A small image classifier, trained from scratch.
Training: soap at rate 0.0035, 8900 steps, held-out accuracy 97%.
Rows from block 13 of a small image classifier, named by matrix and row number. Rows with one number belong to one neuron. Each number is 500 + 25 x the weight over its row's rms, rounded and kept within 0 to 999. All counts start at 0. Numbers have three digits each.
After each neuron's rows are labels from the 100 images, of 14848, where the neuron reaches its largest size: "strongest on" is what is common among them. Only what is clearly more common there than usual is listed. The data: stained colorectal tissue patches (NCT-CRC-HE-100K). In brackets: how many of the 100, against the usual share in percent.
# u: gMLP up (value half) (model.blocks.13.mixer.u.weight, 192x192), inputs 96-191
# v: gMLP up (gate half) (model.blocks.13.mixer.v.weight, 192x192), inputs 96-191
# out: gMLP down (model.blocks.13.mixer.out.weight, 192x192, transposed), outputs 96-191

u.62:498488531470547493500532509521422507507500481519497514472519501475513528511506476495519528496536562505500493482514508568551489481503511517520519520484463497473492496499482500470485551580522469505484491490451507503537482482485508507488514505493488503538516466495478529505525492439510514514
v.62:505503534475492475490509513538508522549508447510513475505506500525529526479528484496484489545471526507468552513467517485521517545477506496510487466490517524520512480474509533480458493539522486524483537488485476421484487516496519530524498517509498447516532475478556501477514493488476506533
out.62:497540483535512498532488516502528482456503504532531499485530479478499499510499503492500573517506519466522486518523522527502474487533499411501495497523532478542481479488394518506484516481536493496498535473580494494480489482492523490519517503496486530510484509478480516493541536500499492514
strongest on: tissue: normal colon mucosa (75 vs 8.8)

u.122:505455467510512496518480518550500526516485493501445473511514494526508467487490438472506485532517517505470483511465492497525478489565508507492475490518570499514485491534561526499481454521517464480514538482529473507525502495474510504492534512537534489547515501537497509467484549458513477578
v.122:475502492522464543579544504514483523489466474491491496512511513479531521506491477480511499511500512481456531491505451486524480517500520496522518522510507497507520480535471506525515497486481517530478519515541535485459486456500501519493523510461469527517459559497557519520482534517491468445
out.122:484534547509517470466497455477490520519494538506497500489487492506495547534512528510503500499509495541511486491529519529482539509458483461501522475492488507518528503470517480481530526500485527450490460527506479525492474534496493493491501541500494438434470511517494550539562481534496500525
strongest on: tissue: mucus (27 vs 9)

u.21:515495508545508449505514526546486474518541519447482501503551517464475477457485494510469553521554481525488493502505487522509494530485482502501443510532522509488511473477512499523501534467508460504492533425525523487529478530469530511498498495522518537492502506498543538472487492496529466498
v.21:491487486501467489560558472517531490530510520486522516487501532466489505524509481513471494512534464503532455510530495527455501535528518486539454525545516542523513474488521493519459496502458509515525511498529506509484493452504470534470505492510490495522504516479536518491521518459489456468
out.21:490540490492522480485471500508484497505485477523509463532477494504488515513463529454492480477455500520526452502507506438521485519518495510498526553490493505503509532489495516477550538531509544484527504482476482506455498482478506476497522509495489421485467500514457531510501467470552567492
strongest on: tissue: tumour epithelium (59 vs 14.9)

u.135:494432486544458554491536515503491437454479487562503515478507496502501461505549506489493496480501516503505490500501517486473495503493505466480516461485527519528482489498486502500475441490503488506535495461469509507492511528474454501523494514501516520490504497495499481465525537490524501507
v.135:459490493508491432497499496513469492520513557461488518516534484522499526583511469492509492504510499514513496546500483545506498492529552488490462525504465504499490478468526508501496536500496460487498532508516546529480495510541513514454523513503504536529463494476486495516494498538512502479
out.135:473471502493517523516483516516506559500495542535521518516517531526487502521481510492489440455472516473507530480540509537510515528498524491499478512466485512455501549516544465493532487509522490472520473516490500476534499520473463490475518516476462510526517479523504520496477448488550506485
strongest on: tissue: tumour epithelium (75 vs 14.9)

u.111:466541541547504523498507492530484497525506484512479512525502520477522468506467504497459568510522536502522498486514491499507537526501487463514506514507518513465512444464512508544467530519525488527476498557485506477465501508433519506501462502489503514493450476503514503526480425451468492478
v.111:496519504490498454502477512538525470514486481495489489513525503484507540492518448478525477550529481532483460526530541527494520541487519529489466550558496471548505484519530511499499527494512466489504526483501505491542503501512508492465557520494468554538532516512514469495505533501522465498
out.111:509554514504447493505511481486469501480477526519517547530500503523488505473469503506514504495518474493495509496508492465450499498527444501483457456471535516512482565504489442485514488522504494468499453416475494493488486493561480452496509523489510483467493519517516487512527553525514504482
strongest on: tissue: adipose tissue (87 vs 10.3)

u.107:503540492536526518493527506511503488484470490507498475501486513508517455491440486561515494521554470488508514490485452481507516507489478490525471512508518472443494509495498534568517540495501477481512490539492489511531491513502497507478471523484527469523508498474567485515483527513501507483
v.107:455514524528501487526533500524519494517481490503478505480527506527525494499443491507553457523529466490500517500513441505501529500458468532516413515502508491488511493459478511497498570462482528473479497529517530475472499512494511533491486533486497468534508500448539512552527517500469500484
out.107:528526520539530481520517501517473507474504478481470542523518479491529523506513473507479481508491498469482505480505503461486501530470470510516471491531511514522468550460498506491487512479503431477474564522495538463539486492502511530491492478542549488514496474482534525481459502514495471491
strongest on: tissue: cancer-associated stroma (96 vs 10.7)

u.32:490498509488487515519487555485492501547521460486504524497557531473489501487489489496512527508527558491519494499505473483514569475533483535505519524496517530497536482499520509484506493489471504507508509507499492469484493496507481541501493546489489508533510492557500501523462465487480451480
v.32:511515524508513466534502527535535484498517489503478473486529501458515516488504483482511529563519527561479447525516515494470492501505506521511468503527508448497480462523515524495507496498521487504478505493510541507491471505439471520472505522492518530536497475484515504475485486498521469468
out.32:480482502520497487518500501502487508521493513458504504498485485527478505515506521506526528475472508518505517464553490488502509475494495501440484497497545521537488511511479486480524488520540499490506515453497533490501486480511495517512495491524541489490500529492469516474521507506500665516
strongest on: tissue: adipose tissue (99 vs 10.3)

u.33:520507474512483501530474494463553527526480501525430468521510545501510492492508493537498469509504483492513525520498475499499533491490470504536465498503518521506465516453493527523508518479492467487489494496570486444490507504505507514504496492503502463531480510470525468508499531465493523464
v.33:463461492512497488494456507515485504550531475509502522497514481497519533473491489493476525497491525559482465517454486529528455517516496514464493518533502485527489476525503449485513483519495485505499513495485509506505536535486531475503504471542492549476495487510493466510490493484553472477
out.33:522484529505512504527516504472520488504476457500567510491486513495470550570472507529499498530499453449441516509479493497545507508477519495508460527492483473481530528500502515499488513503507538545513504511508538448520457493535528490495480528515485469503539518478505541494526504496500406523
strongest on: tissue: adipose tissue (99 vs 10.3)

u.64:473510506511536479512510576512503507497489519462543502465508491510513490472463502475530506501538530506509511473507463500477496509477489516512469514543495457486542479491524476462505494485520523482488522498521529552457462502499520478513543501474505517500477535494496532500487477502472478506
v.64:435493502524438496538486528544479490510505534504525500507545526521536529503463489490533484512496514491550504477498457498470508530501512468485484520496482509478491490491522476496493507503498504532473498510493530508460471524468498544462487527472461536520475461540530477510508502490513485532
out.64:492507503536496539478478516573483526483507492506467477505533484501500486471501490495473463487513476515506512504518519453512466530484472497467490542482481518497475495454517483521493500484485485497494444492505479462525517508443523531517528491543500481469514518529569529528502463518503409475
strongest on: tissue: mucus (100 vs 9)

u.92:520433490475511470502481494494511493498503497508490446543466502521512478523514462488528498508463508509475511519495584507485492509474527525520470497527566493518459513522488496496509494468492563491521517518503489530515500502511473494501525486527473454450493549487495501477506527509495505526
v.92:470546546516495513523488471504537538529505558513496497519557512498488512529477447505445527504459471479502504480533462540463533482518499454485521524517462507526523480505510486483448535503496505534455488533525479463472502527526505540523476534501466494522479487479493468491464494483526510512
out.92:510499493464513489501530498517421478512509457498538502478513520470494507471527495519487485498490528486531497493511461489480418522504504456482516507521467487487477505512533507527512515465477517511522532524490466518527536506469496475477481522522479457477449518507521518461548489495498514528
strongest on: tissue: mucus (88 vs 9)

u.37:477518454513483502456504514497459535549521490520496497498510516481492522567500516467481499505503486551500518511464498491473507509553520544508505541509504539486468502506563509530502503483478491473525466498529542505515500542528506540489519501488518518525453518523486490531514454503494489477
v.37:498503487528473477473472503517456536528539509524432448529526513478480493572526490482503516525464514538473472517491488466510519488504546495493482513504533527475472532518549541464477516475475496503499523511547472486480501577513523544455522524483487488518476488521494491518495471499454494524
out.37:498510466511485498509529494519497505482499512470501496471526493482479509522514536458452458483527514545541535516476468456526475500512443521477519502479489499502494515495518451514513497518526478510519496482500566479523470545479515510481516481567515541459497501501459472463488510513498579519
strongest on: tissue: tumour epithelium (52 vs 14.9)

u.187:494494503497513477531531505512485481526509532561422469518529516495530488518487480507472490537531508503524500484534500486512491551508524513495451478529520519480505484478525553482473481500532482506475448500498473536463455486503493521505518504498527521498513501497498496549548471448482479513
v.187:490528519495484436512483548543483503501494515481499455468517505461534522503452533458489520554547471495493467509499495498450519505499505507472498538517475481522526505500524490555520500498520501528480483427518519530507447526521473540445472487468483512538476509502527505530487501504476479522
out.187:459487501539499479482507457489492516467515506462494563524546513467505476494529500475531516518481524475469512525513495523491508521515485477499488489496500478497495493518527515465483482495481511498489544512489531510502502544475516504499553483524494480503483500507462490469536464508491369505
strongest on: tissue: tumour epithelium (82 vs 14.9)

u.141:508426506521536508534469504520533513512486498489500492541474500516453499463487501543501522557497539487505535482525541523504518507506460521530475513505517497524514505503467516468501464528526484495470487569565480485490529498466532478540514481523498465518490512476501505525445540490488480528
v.141:520520579493459434468523515509528475509511518512491505477498531500506538499464507455507468546511489492479465530486494475504516507514528509520493499490546547498496462506494491521508537505501503523479467471514519492452489476502517498469510548477521529530499508547540516529509518494523498474
out.141:488517451490492504478499481494536492503507502474521500506453488501476523488535472481508502489501525545463491523512474489494481523466503490510521568442475480522471528540499511526523499468510522482527510504515489505530532483516516509508536461533520527528460498478511497488522539455460486453
strongest on: tissue: normal colon mucosa (74 vs 8.8)

u.4:496469474487474482509504483487498459473510526508508519487504484474495501508472495506542458516499462483540500499525476531489497518485516495521509488471504484499474453483491526518501530504490463502491504495504538495485522455467454554448508541455516518490522511488494544529522453496458522527
v.4:445495492471514449476522511501493453572493514501499535472479462510489460478486488473511497539515519493499501538497522511547541487473499511523484495494514491484507470517513496510475514532491504518475459496477507506502510463468482512520514539483512504535520483505514487523483462467499512538
out.4:499496522526458487502484443514486498519496518487496474520507520523545484510465502486494503493485529519497526484482480479478525474502524499476436484497518474507467486471496514526485466470491522511514516464463472504508513483507473483536557492524493529501481512489539501485516531487468377493
strongest on: tissue: cancer-associated stroma (49 vs 10.7)

u.170:502467524530460478501478495500491540511530499497498493550528508464519570497483463490489468457482513507481519483488484465478489518502500480547482489509500526520449464508474523508448509475494530505487485518511531462488510534506560519498470443523485487485510524508533502488509536508503517476
v.170:496509526502501498501544530503538483527542497513513518457487537517488456514514504488474469552529515486537484543520498497502494481502541499481502501481535545493547516493497486484517502523511448551520486478473468529487474474453471505519486547493534515550508449499518486510510494507502478496
out.170:512520524493520537507485478479532495504483465529484475503489521482493489505484491504477549509459515531500492513491505505498487443522517501486463511502539515493511492521521514479442526491490533542522503512501521483490480506477530455473568501476428520474466523499497486493522525508473531486
strongest on: tissue: normal colon mucosa (100 vs 8.8)

u.39:481483527493524522503461469538474498514504500527531473463471526546505475505510528481447491474493519512519484498471492480552525504544490513525476440565508453483459535469519512466479469513562501472483509534475485502519527498489468518478477513535551495511477498465512464525472523485516490529
v.39:542517548506519460481476476514537491540520501534469481476520502488489521521498497540529486541467480488528449523520484487507551495514490508516513465519508514470532525480514529476497501518530502518461493534507502508469470501516522507492464535487488459536544490515515489503494486513514503527
out.39:468503493507477545472530480486507476463533500494527472481524500512497462516485507501497492519506551526485532510495513495539498547531491530519491497511503473498408517488489508526489492488498485470529505504533474496521472462478480529499458476514507488518452531502505487447479505488490504450
strongest on: tissue: normal colon mucosa (77 vs 8.8)

u.154:530458475508489467481497497545464486508467497500516478504520473531515463491465493500479498484513533497511492528498547498501473477515509465531479469515499520489511512515516533511474564464512508531477521527529506522532500516482484516463510514513437511525542516529494522529476484506486481537
v.154:478495478508492440573485521532476490512492493476461511489518488485518547554452513486519515506543523488499534481521494506464475517495531465467503483495482521504535477496515509508497512488508499515509490488511505463477461492489510481456497524500508524504493499457534521530483546509519498479
out.154:482529540542420509449466516528495517478492537501531445502530511529482540495506516509528523515502519520472505500499500501508539516506452524483507493480496500488477484503526495413518491540477496494464509487502532515477523495492484486571516482510515490475504526498487491509494502517508503506
strongest on: tissue: mucus (53 vs 9)

u.73:519527506542499492455507490512477490480470511478514528492483470528498525489491433494453524517512503511489480495525476511494493474482480474537448531489506485518485546549488501518443559474490512517474487540503515510528517506496512511529472480554449527481524485521527502512483501514498509500
v.73:495453489478497493541475490491513515491489490498495531505480516505492485509539477479514486510539467531494488505481506492545527496550506532517502531558563494511471465493508501519493502499512528512527530505524514505508454444472446518490547529539520504490501486482502569473534524551496471555
out.73:527461560530500527509515484556458513484450461495502529456494526478519527497476512535538503522508455458466505480499494514514458528498484482483567505523474502469485495503508544486488502482485487512504532530496513487488570527505500455517480483467456477493444476465530494491513492531462522491
strongest on: tissue: cancer-associated stroma (77 vs 10.7)

u.104:475517486540511526494477498452485496494487505491527537501491501499492512494403510514513526468495467506484492488436507460491511506511478470474482467476502519517508505501492469502521484484487552489518535506560475479464519534544535497537485506524495488467491499482498491516476458560496504486
v.104:506473556456509468464480481532493516505515525505458522486519492478518523532572504492501525531529536487486486517552532555527511472458556507510521508502482525509518518510523484452489501565508467532472476479461510494533483457457495506476513515497525520536531478520503490513490479449506493534
out.104:486532487495478496514491488513526504504455498526489472496496490475487505480544510490469457506517482524513485491527482467497547500486506507486482481508522519501491508485526515495486494496549529487488467504492510490483499530515460485500445504479516551490512526505498516504498501527483314488
strongest on: tissue: tumour epithelium (36 vs 14.9)

u.55:479481482536498477525457505510479491525494483498543518489494550527498478498498514562472534497511542512481470532466508479505514528507518461524503476496549545487537438495544524517477494476490473514532511505515494467474510539486480490475514513516473549498503491496534511511477472524504467528
v.55:475502508535507470534491486483486451566502478473453489523518530459522509521493494513493508554522493517480479501525505497523491520516520518478452528503486499518471478512526520487519484477483446528472482468520510499455489503471492510510547551478510524507544504511534498495492508530466477471
out.55:516542533506506435478458504467546531468509548511486486482481494489504540479442495501490483463487490496537547500538536507495481524479487525447481517535498483536489496532470464495532528455493517501500490479491498509481512489510549493496496476530562461445486498498505509474501508521466557506
strongest on: tissue: adipose tissue (50 vs 10.3); tissue: cancer-associated stroma (30 vs 10.7)

u.7:508531520540483481516504528512521495501518540480470478500489548500519447489474488490516482565510482491499488516494492473486516505546485501505481467486528521513520557485466491523520494483505461559505463450498502503486488479496491501469492511465512502552500485535539495518480523525488502488
v.7:504458500518498508484508505507503544515523469470488517481470471505526500509479460501545501479495526487472436499495551530518466449504491472493501483532530495529484488506489509487490461536534492491518529528533508477489518467471554519527511497499492461501520507560465516468539555519533479530
out.7:468497493488509493457471477501473530496507460511448532527475513491489512548512493467510465515523475505437520520520555489491502489504512466513469497448576545502519537524481504497533507512492471471547523499510484493491548480503494468506550531507517478496491514485536517476488504505463458473
strongest on: tissue: adipose tissue (72 vs 10.3)

u.163:505523520512537502477460520519502461500473506506520478486455509483493476485518486537505493519480484544504485485508502480529555500518485510526481529547537458501486548527530499508509498507510502537519502496491476506494492521495496469507491504480496513491559496506539453463466551470504487499
v.163:459458525478470508472533443464493502532489489522486520502501485533477471525507520467528449502513513486493543498513486538467500508426557486487495507488477545517489489460514525450493489480506496479482488514528480527475533507475446517514477520465501507516520495484493520477523479512487511489
out.163:535532540476513486464499492534473523536512440481560491493470502474483535475531530499485508524499484539505518489503554526487550506516509497488512459511491526486534513514551530491487468511512509478506517472552498542522500488478532503502479507546479523503500507504511485471486454525491545503
strongest on: tissue: lymphocytes (89 vs 11.2)

u.5:509511480512458485499494490517499490478504499480480488489522512463516509487459493493525535528499485482497493532508457552485512478475527525529484519534498487511493530524505498495472477521536476545520523499505501492536480511480503480452518488501442517519517443473522427476487528476508507504
v.5:490540490499510498518511455564490543500489479497495453523524480542496547530496497544507502520496514518493507489508529508503541493495508507506486517527521443469500528502542503546475502519513480496475502514511522498511497477499504507514479548512483471521461448488545484473472501528498466481
out.5:466526482516499491467466511508529525488491479490490465481533513532540491505519498523480507500515516478465526481518539516506506511501511506460483504504556526525443547509542500462486495476507511434510524519487536462486545523517475485514504506518480493510499503520509508516492521553483364484
strongest on: tissue: cancer-associated stroma (51 vs 10.7); tissue: debris (45 vs 11.2)

u.120:496487496493526510505543472492498482508491457522428509491514544521503454502497456501498450483501472514495502514476457493517506516481461518494470528492500505522454512564504550535511509490520483487525526496505480521503520478450475508524501543505523447480511500510547504501525562451495511512
v.120:474451478456510475501552509499471503520493458494523564483453506514530503494503529469505485476505514557490488514507467528483489517479514499500508526531499517558484433521525477500482490499514525513524496491488503527505544482411463482499503507533493535459512516495495482489483525495484468490
out.120:494501506511510541490494481534480548509484489470503495500549509476509461507526494467537495572512451518487513505452491500509513489511489543471539540530481487465470487490499522507470498476560457517433537529533531507501513490506485477502521535528485460500505442470501528437513502493517441494
strongest on: tissue: smooth muscle (100 vs 13.3)

u.56:502496464515491477523495513508488509505514478520503541486528514528543523497491494482498479553503498546483466494436428498488502491541470488515491513537509525509491476506535495491461491478525476503499517535539503521514496537487530521427461472533502485530459501514518494514509529496462501525
v.56:512504512492458510534503474481501505497559448538477447462533527527501505532479540501503463507505521505491491501516526481513530523501547487513497513520519515518512493475522543491535510481517487510513495471502482500506509504496525511466478525530515464554446489509553487435493485456462476445
out.56:489522504502539447502506504495543515499506550447452493511534511526502520517497506499511490514425507519490533479487516487530499496475490552507489484502507485467478521502507449494500494483511521488485461512478524504470551532487497488471534485497498536532499490534445485482485523479540444493
strongest on: tissue: lymphocytes (50 vs 11.2); tissue: normal colon mucosa (48 vs 8.8)

u.174:489526518490519491533486502475504485532529488438500479561516544458491491488524487493456493495499540484535511525474526479478500514510481463490475470513490557471553485488512509484533504476547499579508511541491475503500507477489478482483490512493482495481534493501539497516457454488532483490
v.174:477529532509516501523553497479504446517510513471444465542508529502518472480470504509503499500511477537512512531486525513521515526489478477529497480524544556502503462457500537520525533511547500509480509517521503467512519505473508472482510507498497465489536517462541509502480496513520495464
out.174:514471499517493527527516519481463541522477462492516560493507471485476502500504507490472508488521541490525485489502518488522510502512460462453481488506495495490514496511485465499461488485496468544538541515447459508485480462481525507507526503466472487518505490525473518479450465513495400518
strongest on: tissue: cancer-associated stroma (45 vs 10.7)

u.98:506486503501489495542489525534516464542521535540456521522517504508493491502490491483485498515503506507511503481476468497459546518540528484507490481542519508482480513501547508497483534498528482495476467508464530497498516494493513524515520520526475524551474502506489496530452506521500474518
v.98:484472470499504541510471477513498587504519522495487485486495540478562509508490526490478552511485548503505484493486508485474503477527535509503512510527519491511494522505528521475458480540489498512473483502498490491497513542477510506484537483551515510520425502500511475477470512496491489537
out.98:490498540500496542486487487459503527515491479510511536485498497483496540488530473507504509498484462548542457523531461513523527509497458474483534519470527538491558538508497455520499499480459530498484479513469499465502512524507493443481485502516482450462473546514476507531529546512479468502
strongest on: tissue: tumour epithelium (40 vs 14.9); tissue: mucus (25 vs 9)

u.115:515478524542539473505531531494520549526518525491512503479519515465485477528481418488551518502501501508455477550524494465487512470491518509533492500538530463510512513518547503517498486503513487495501522514521495498468503525498523548482533498506509509515513513494473513499517514488502472489
v.115:512461505485490498517539498502505491500536490491509532535558481526510476506517485467477498489457532535503499524476471480481510490521502511482504479509508514527499466472526506505485479498496512449510510511483492513493476497477487523493476539508514473502492498457542531457489484484473482552
out.115:493541478521519552446458533494520508544470486497490487485526500500477511495502445541561552482532493549443525515520490503525541479483490455483502520498516464514518504488475485521465515466549539524525517480511482532510511513493500484524528461473448454497499509496514516519471494445536484505
strongest on: tissue: tumour epithelium (40 vs 14.9); tissue: normal colon mucosa (39 vs 8.8)

u.167:523535495547503500529487508487538487522493524473475494513475466564486512467540494515485494529498531479542457516505486482518531456509502530493522485496546457426474554485497508524490520517494501501471486519514478479553459471521499517508455534463532510505542514523503508526493522529493489500
v.167:464515540467523497481478474491523501517534480507530514472480524475473501513492511546495492498467492509497480504524485501467512515498474493509529523553525504517477444498540479468523523514520501488524477518499515527479532511492503505517507530487519477524499537478547485495486498471551509512
out.167:513488520499467484469544481521452512509491554514484531468520513550470459503515476491519500501516523527513507541434515516531526501454501491485480480469477498499461466502461457513503503498501509456465497483527505480505529527528479488484493463522490521463498512505507511512448516487443481471
strongest on: tissue: smooth muscle (42 vs 13.3); tissue: debris (36 vs 11.2)

u.152:531456495469554497484488504500464482518526496548513472515526529488518478505510449507518502514495534518526462478535506517459546505524534504537515466532514462467482508505500535492456507457515512490550519517515526539491506510507496509483480530490505472516554475502490450537521488469491481522
v.152:497488460495489461543483492493525481515504485523479510497534500561529530478479519498521484562548532501524523490507462546525481486485513533497442517545511479488500499499529519499492503503474458499517511443501515460489522543466526513463450529517493510520505482483530469504501539450498483494
out.152:431513524552494483498500471487524498441486493536520520501513514524484523489511502490520504491508481466462510517528513498539493509530508468497468500556544495556473477492542498475518491494518522516502532539499482501468487572503511508533523448543523504460500508542509504490524498531482564507
strongest on: tissue: mucus (36 vs 9); tissue: cancer-associated stroma (28 vs 10.7)

u.133:492473525506578443499510530500437474507507544526472448516500478489515484531481466488495535528499539490534550487529491535524525553491525472510504518516520498494544491498511504492488486484492487480506466497466483489500477535467484569475528514513484489461495475499486510518500485484517492466
v.133:485511512508502474502536537517464481545527514529484488509506498465547532521513487455509497537515494499525517504495514526482504541467535476492476512504516480508517490481493524517474507499515449519505499466503555479511494513457462574460504531501476484507462521477529492505533501500474453491
out.133:493521482549481537502460474480529518502507469496492543510524521528496523480508490485521520491494517501483508506506495476511509509514464499512473506496506498503481513531496495503499478514497513499492514522492527504465564488524510507542502517483503512519486512518486495532518473507518273505
strongest on: tissue: tumour epithelium (53 vs 14.9)

u.60:486484550534506502510517508521502500485483474473508476497442494541494464492499523474493516538547511475483452516517512514527496526486510479481472488523542513485527494491504496467516496498492516518526475501484457442526505483484498515495523506501533525513527441519503483511500497508439499471
v.60:527526494470473475567473506504506515513510544503481466500543482479450528525452470502470517504473521489505499498538515527493512509504552508537509528530504447503523502510485503500471497456505508498510497478530509475490489464515509498490521519507474474501530516445480509540501512475536488493
out.60:517492561457461527434501533501478511511466503498518508479509498537483492485466494566509495523469497522481473480533508519473479480511469505429517490504483469510487500513510522486473478486469471504475510551481482494522493507479504551485489477490464498513509478475544511489530473508491451503
strongest on: tissue: mucus (53 vs 9)

u.26:488499502511492523491512513474530506514509518452476514504493518491487469463494526476530502469505492494499530551476508454465492498469484495488498478461508491535485507500464483529541475477433531460504517463538473490474526504489491470534509490508509468481519507488480541483504515562503507483
v.26:523479514485509478523476479494478505534468463549454534510489513473499503545501474507492464462510492540526507527512480522525496502493488486509497571470494515513477502553509518534493513530554462530518508521484487507498503490435500537488500535538484517497484497511528509510502539429483502490
out.26:495502498520517493500515516479534473510513499519516513534503490526514500461522492470504469497464480447554505488471526518489479482527490502487500444527498509462518491477485503481475506500528486487462459469519532465450517490541508526479520447485443493491479485534490528480490489538530480450
strongest on: tissue: smooth muscle (100 vs 13.3)

u.176:489478438512494503503545518491481469517530534501513517496482482459547508509507465460472516514529536502551471518539488486504492488478546462507520498490511541491520519498496518520468493485507507613484449495480480460492470470491497475489530486473505513483539459522527493525513530536488482501
v.176:513493511455516478543458495517524472498496472528500477513476517513495490462509480528487481509486515551499515506512526505497536528514438509529457500530570486529451472527505483524513499517513498474522483527445462529521457461482440482508513530531505502514480505512502474456480533491511507506
out.176:492469547474461474505499485536487507478509505539495522517471459467509478515481492509514469478471506510513517541486509487511451502510495450480482488504478526518518530546518497495437506523484477470501519473502510498467496554466488505493507496468496456569524478501525502502455523502536521510
strongest on: tissue: smooth muscle (58 vs 13.3); tissue: debris (38 vs 11.2)

u.147:497490486558486488508560496496452537509524499532531503484474515547533532519540514502516520462535486474485477507474515496508495514448496502510489447497504492504467470517500479527441531506504526511449475507536500521503516542490501549507493514469507515490467478464469530493516446512459491508
v.147:483491516489481495468540500517470558515490483499501534483473514513519545528493525477510500489486532475464479533451497530480533485486529449461473481508476523534450466505497477486451483515516505511465532515524507510482529525489489506479458543465499515498486475517439517505478502530485488547
out.147:527483508499503465480514502472503501518502559494512477515472501527543545498534485510487487461517465524518527492472498461510505556476427516536543498482518540519501508547516501529450526449494496498503436498489490498510527500472493512490502494502525518498481509484508530508459503469514459512
strongest on: tissue: lymphocytes (69 vs 11.2)

u.105:553466471503501474507480535489488512492547510518483487464520500475497495473460488512537518497527494487483461509483497481492507484501532504507523498488541506503474531507514521524527515452476464480533505484524495458555516524506474531475539543493471470561509501531495466488512516478535494488
v.105:491489521532484539484516464476521485527519470490528506506506494528507551522472517499471468509496534471514465491518518510493529510462492494498512474529518518500526462463499536487527505505515514523509491545518442494524502480504512545521518505547522480488527500462527487503512486517465503472
out.105:534511513504484476506509522518483491509491528474435474536458539480523481492492502469515545498470480508483517520462493441507487537484516483483515504512480540487445496509514479552460500502503504511478496502529525535479458501499506466482485509519488511444516497499457522528498524518527534589
strongest on: tissue: lymphocytes (94 vs 11.2)

u.0:483515496499492530506491475549478524490528512524530478528501520516490503499470485491461487554463512523535472452499520526444513517476512477501472501491478531532511505487507509499468540536514488499478494495456539478457485509490479499487450517493487490539465503481498493524473509444490479477
v.0:534486457514506444538499503539535491503541510507505466485504486455559535502479485527527522525522518550475491508504460519472506491516537509537493511531549515529482517497544512492487526502512474522443507461503467514511485522490508495491550516502490520527517536503480509525479494530517473503
out.0:485571525528469515549498510490486529533523516514508471494549483445511522512483510526535534479472474497489515463481514491507522490537571513469489534485535461526503476538515532492517500511527497532534475503525478468502536503440482463499506480522486481434485505506510469477478557515507499465
strongest on: tissue: adipose tissue (100 vs 10.3)

u.22:523477474516502491457541477525482421492499501491508485492517507517541506550561475476508521535507491503517470517508514515528486510508520497519508464503487510559517516482491505478489527505487466546499506455471499536525468500516439513495530507539503523495479464483488483488497510524512488494
v.22:463463506476463488475484487484501495541485509483499528510503474499461491486445503490479511543496506488470523548525544521501517527435548489496491473506530514492518476501534505500506502493483508494508487505525524498506514481495466501514554491467477502527566523480509480512511446511492521553
out.22:508478532473525493530522502551499512505486540490521495491475518494473492525529485490516497528502460519538488503501504500472527491483493494491450499493505580505518487499482493507468501527498466540501511481490531492487489470521497506514486514457490464507476489467529546479515511520505541472
strongest on: tissue: mucus (49 vs 9); tissue: debris (29 vs 11.2)

u.94:495483538491514503479532500537481497527486519489482448509471514477497466552480488473472510489512522488477522512527518476506468481499526486494498445511485480485493508517453483495464505530492510507478513508514526516477548498513463502530534513475545570483470510497452471502495514526490495518
v.94:503480458513451484509487482491488564509522480529472488521541532516535582527480468521477493471529557517472535480472488521485505490506536492530501521533527498506487482512537551487440487507519491531491502532492495460495491486494553536474490462517506486526487511469534487461453499463466480504
out.94:528497532489507514539513484536483478507463493503455492477532487469519523470487484549501499499481493499513499489495498520500483524505498498496488510460545458515524518469476473539486520464501502489489461513499470535512489469513493517483466511498465448516520489489495482519540518492476483501
strongest on: tissue: tumour epithelium (54 vs 14.9); tissue: mucus (27 vs 9)

u.166:496495483519524509523476516502508522492525481440520479481454520509506473464483513471554525471465507537520470498491523490509494514534483543486444481500513456559471509517474489509484511485526497490488473501518523477531553497461497480517510470474470470506491494533498464524510514526512500486
v.166:490528531518478455531482515508509514558493517504462449531518468472541477497473474481468501518555494430531487524523474521487512508529517478506484503524510489483511496469523517533496517499551507513487466503510471480518491470462501525495487493496518473520516514492519492538535492501473503524
out.166:488549499498478537508503488490491532546497527524499480499500511505545531508518487449482519479466454475469502478533516520528504528498513500505492483500482492434448503548497500543519495489482496501540504516500537475551506485531508533471541519498484494513491512499500554471486516463497406443
strongest on: tissue: adipose tissue (100 vs 10.3)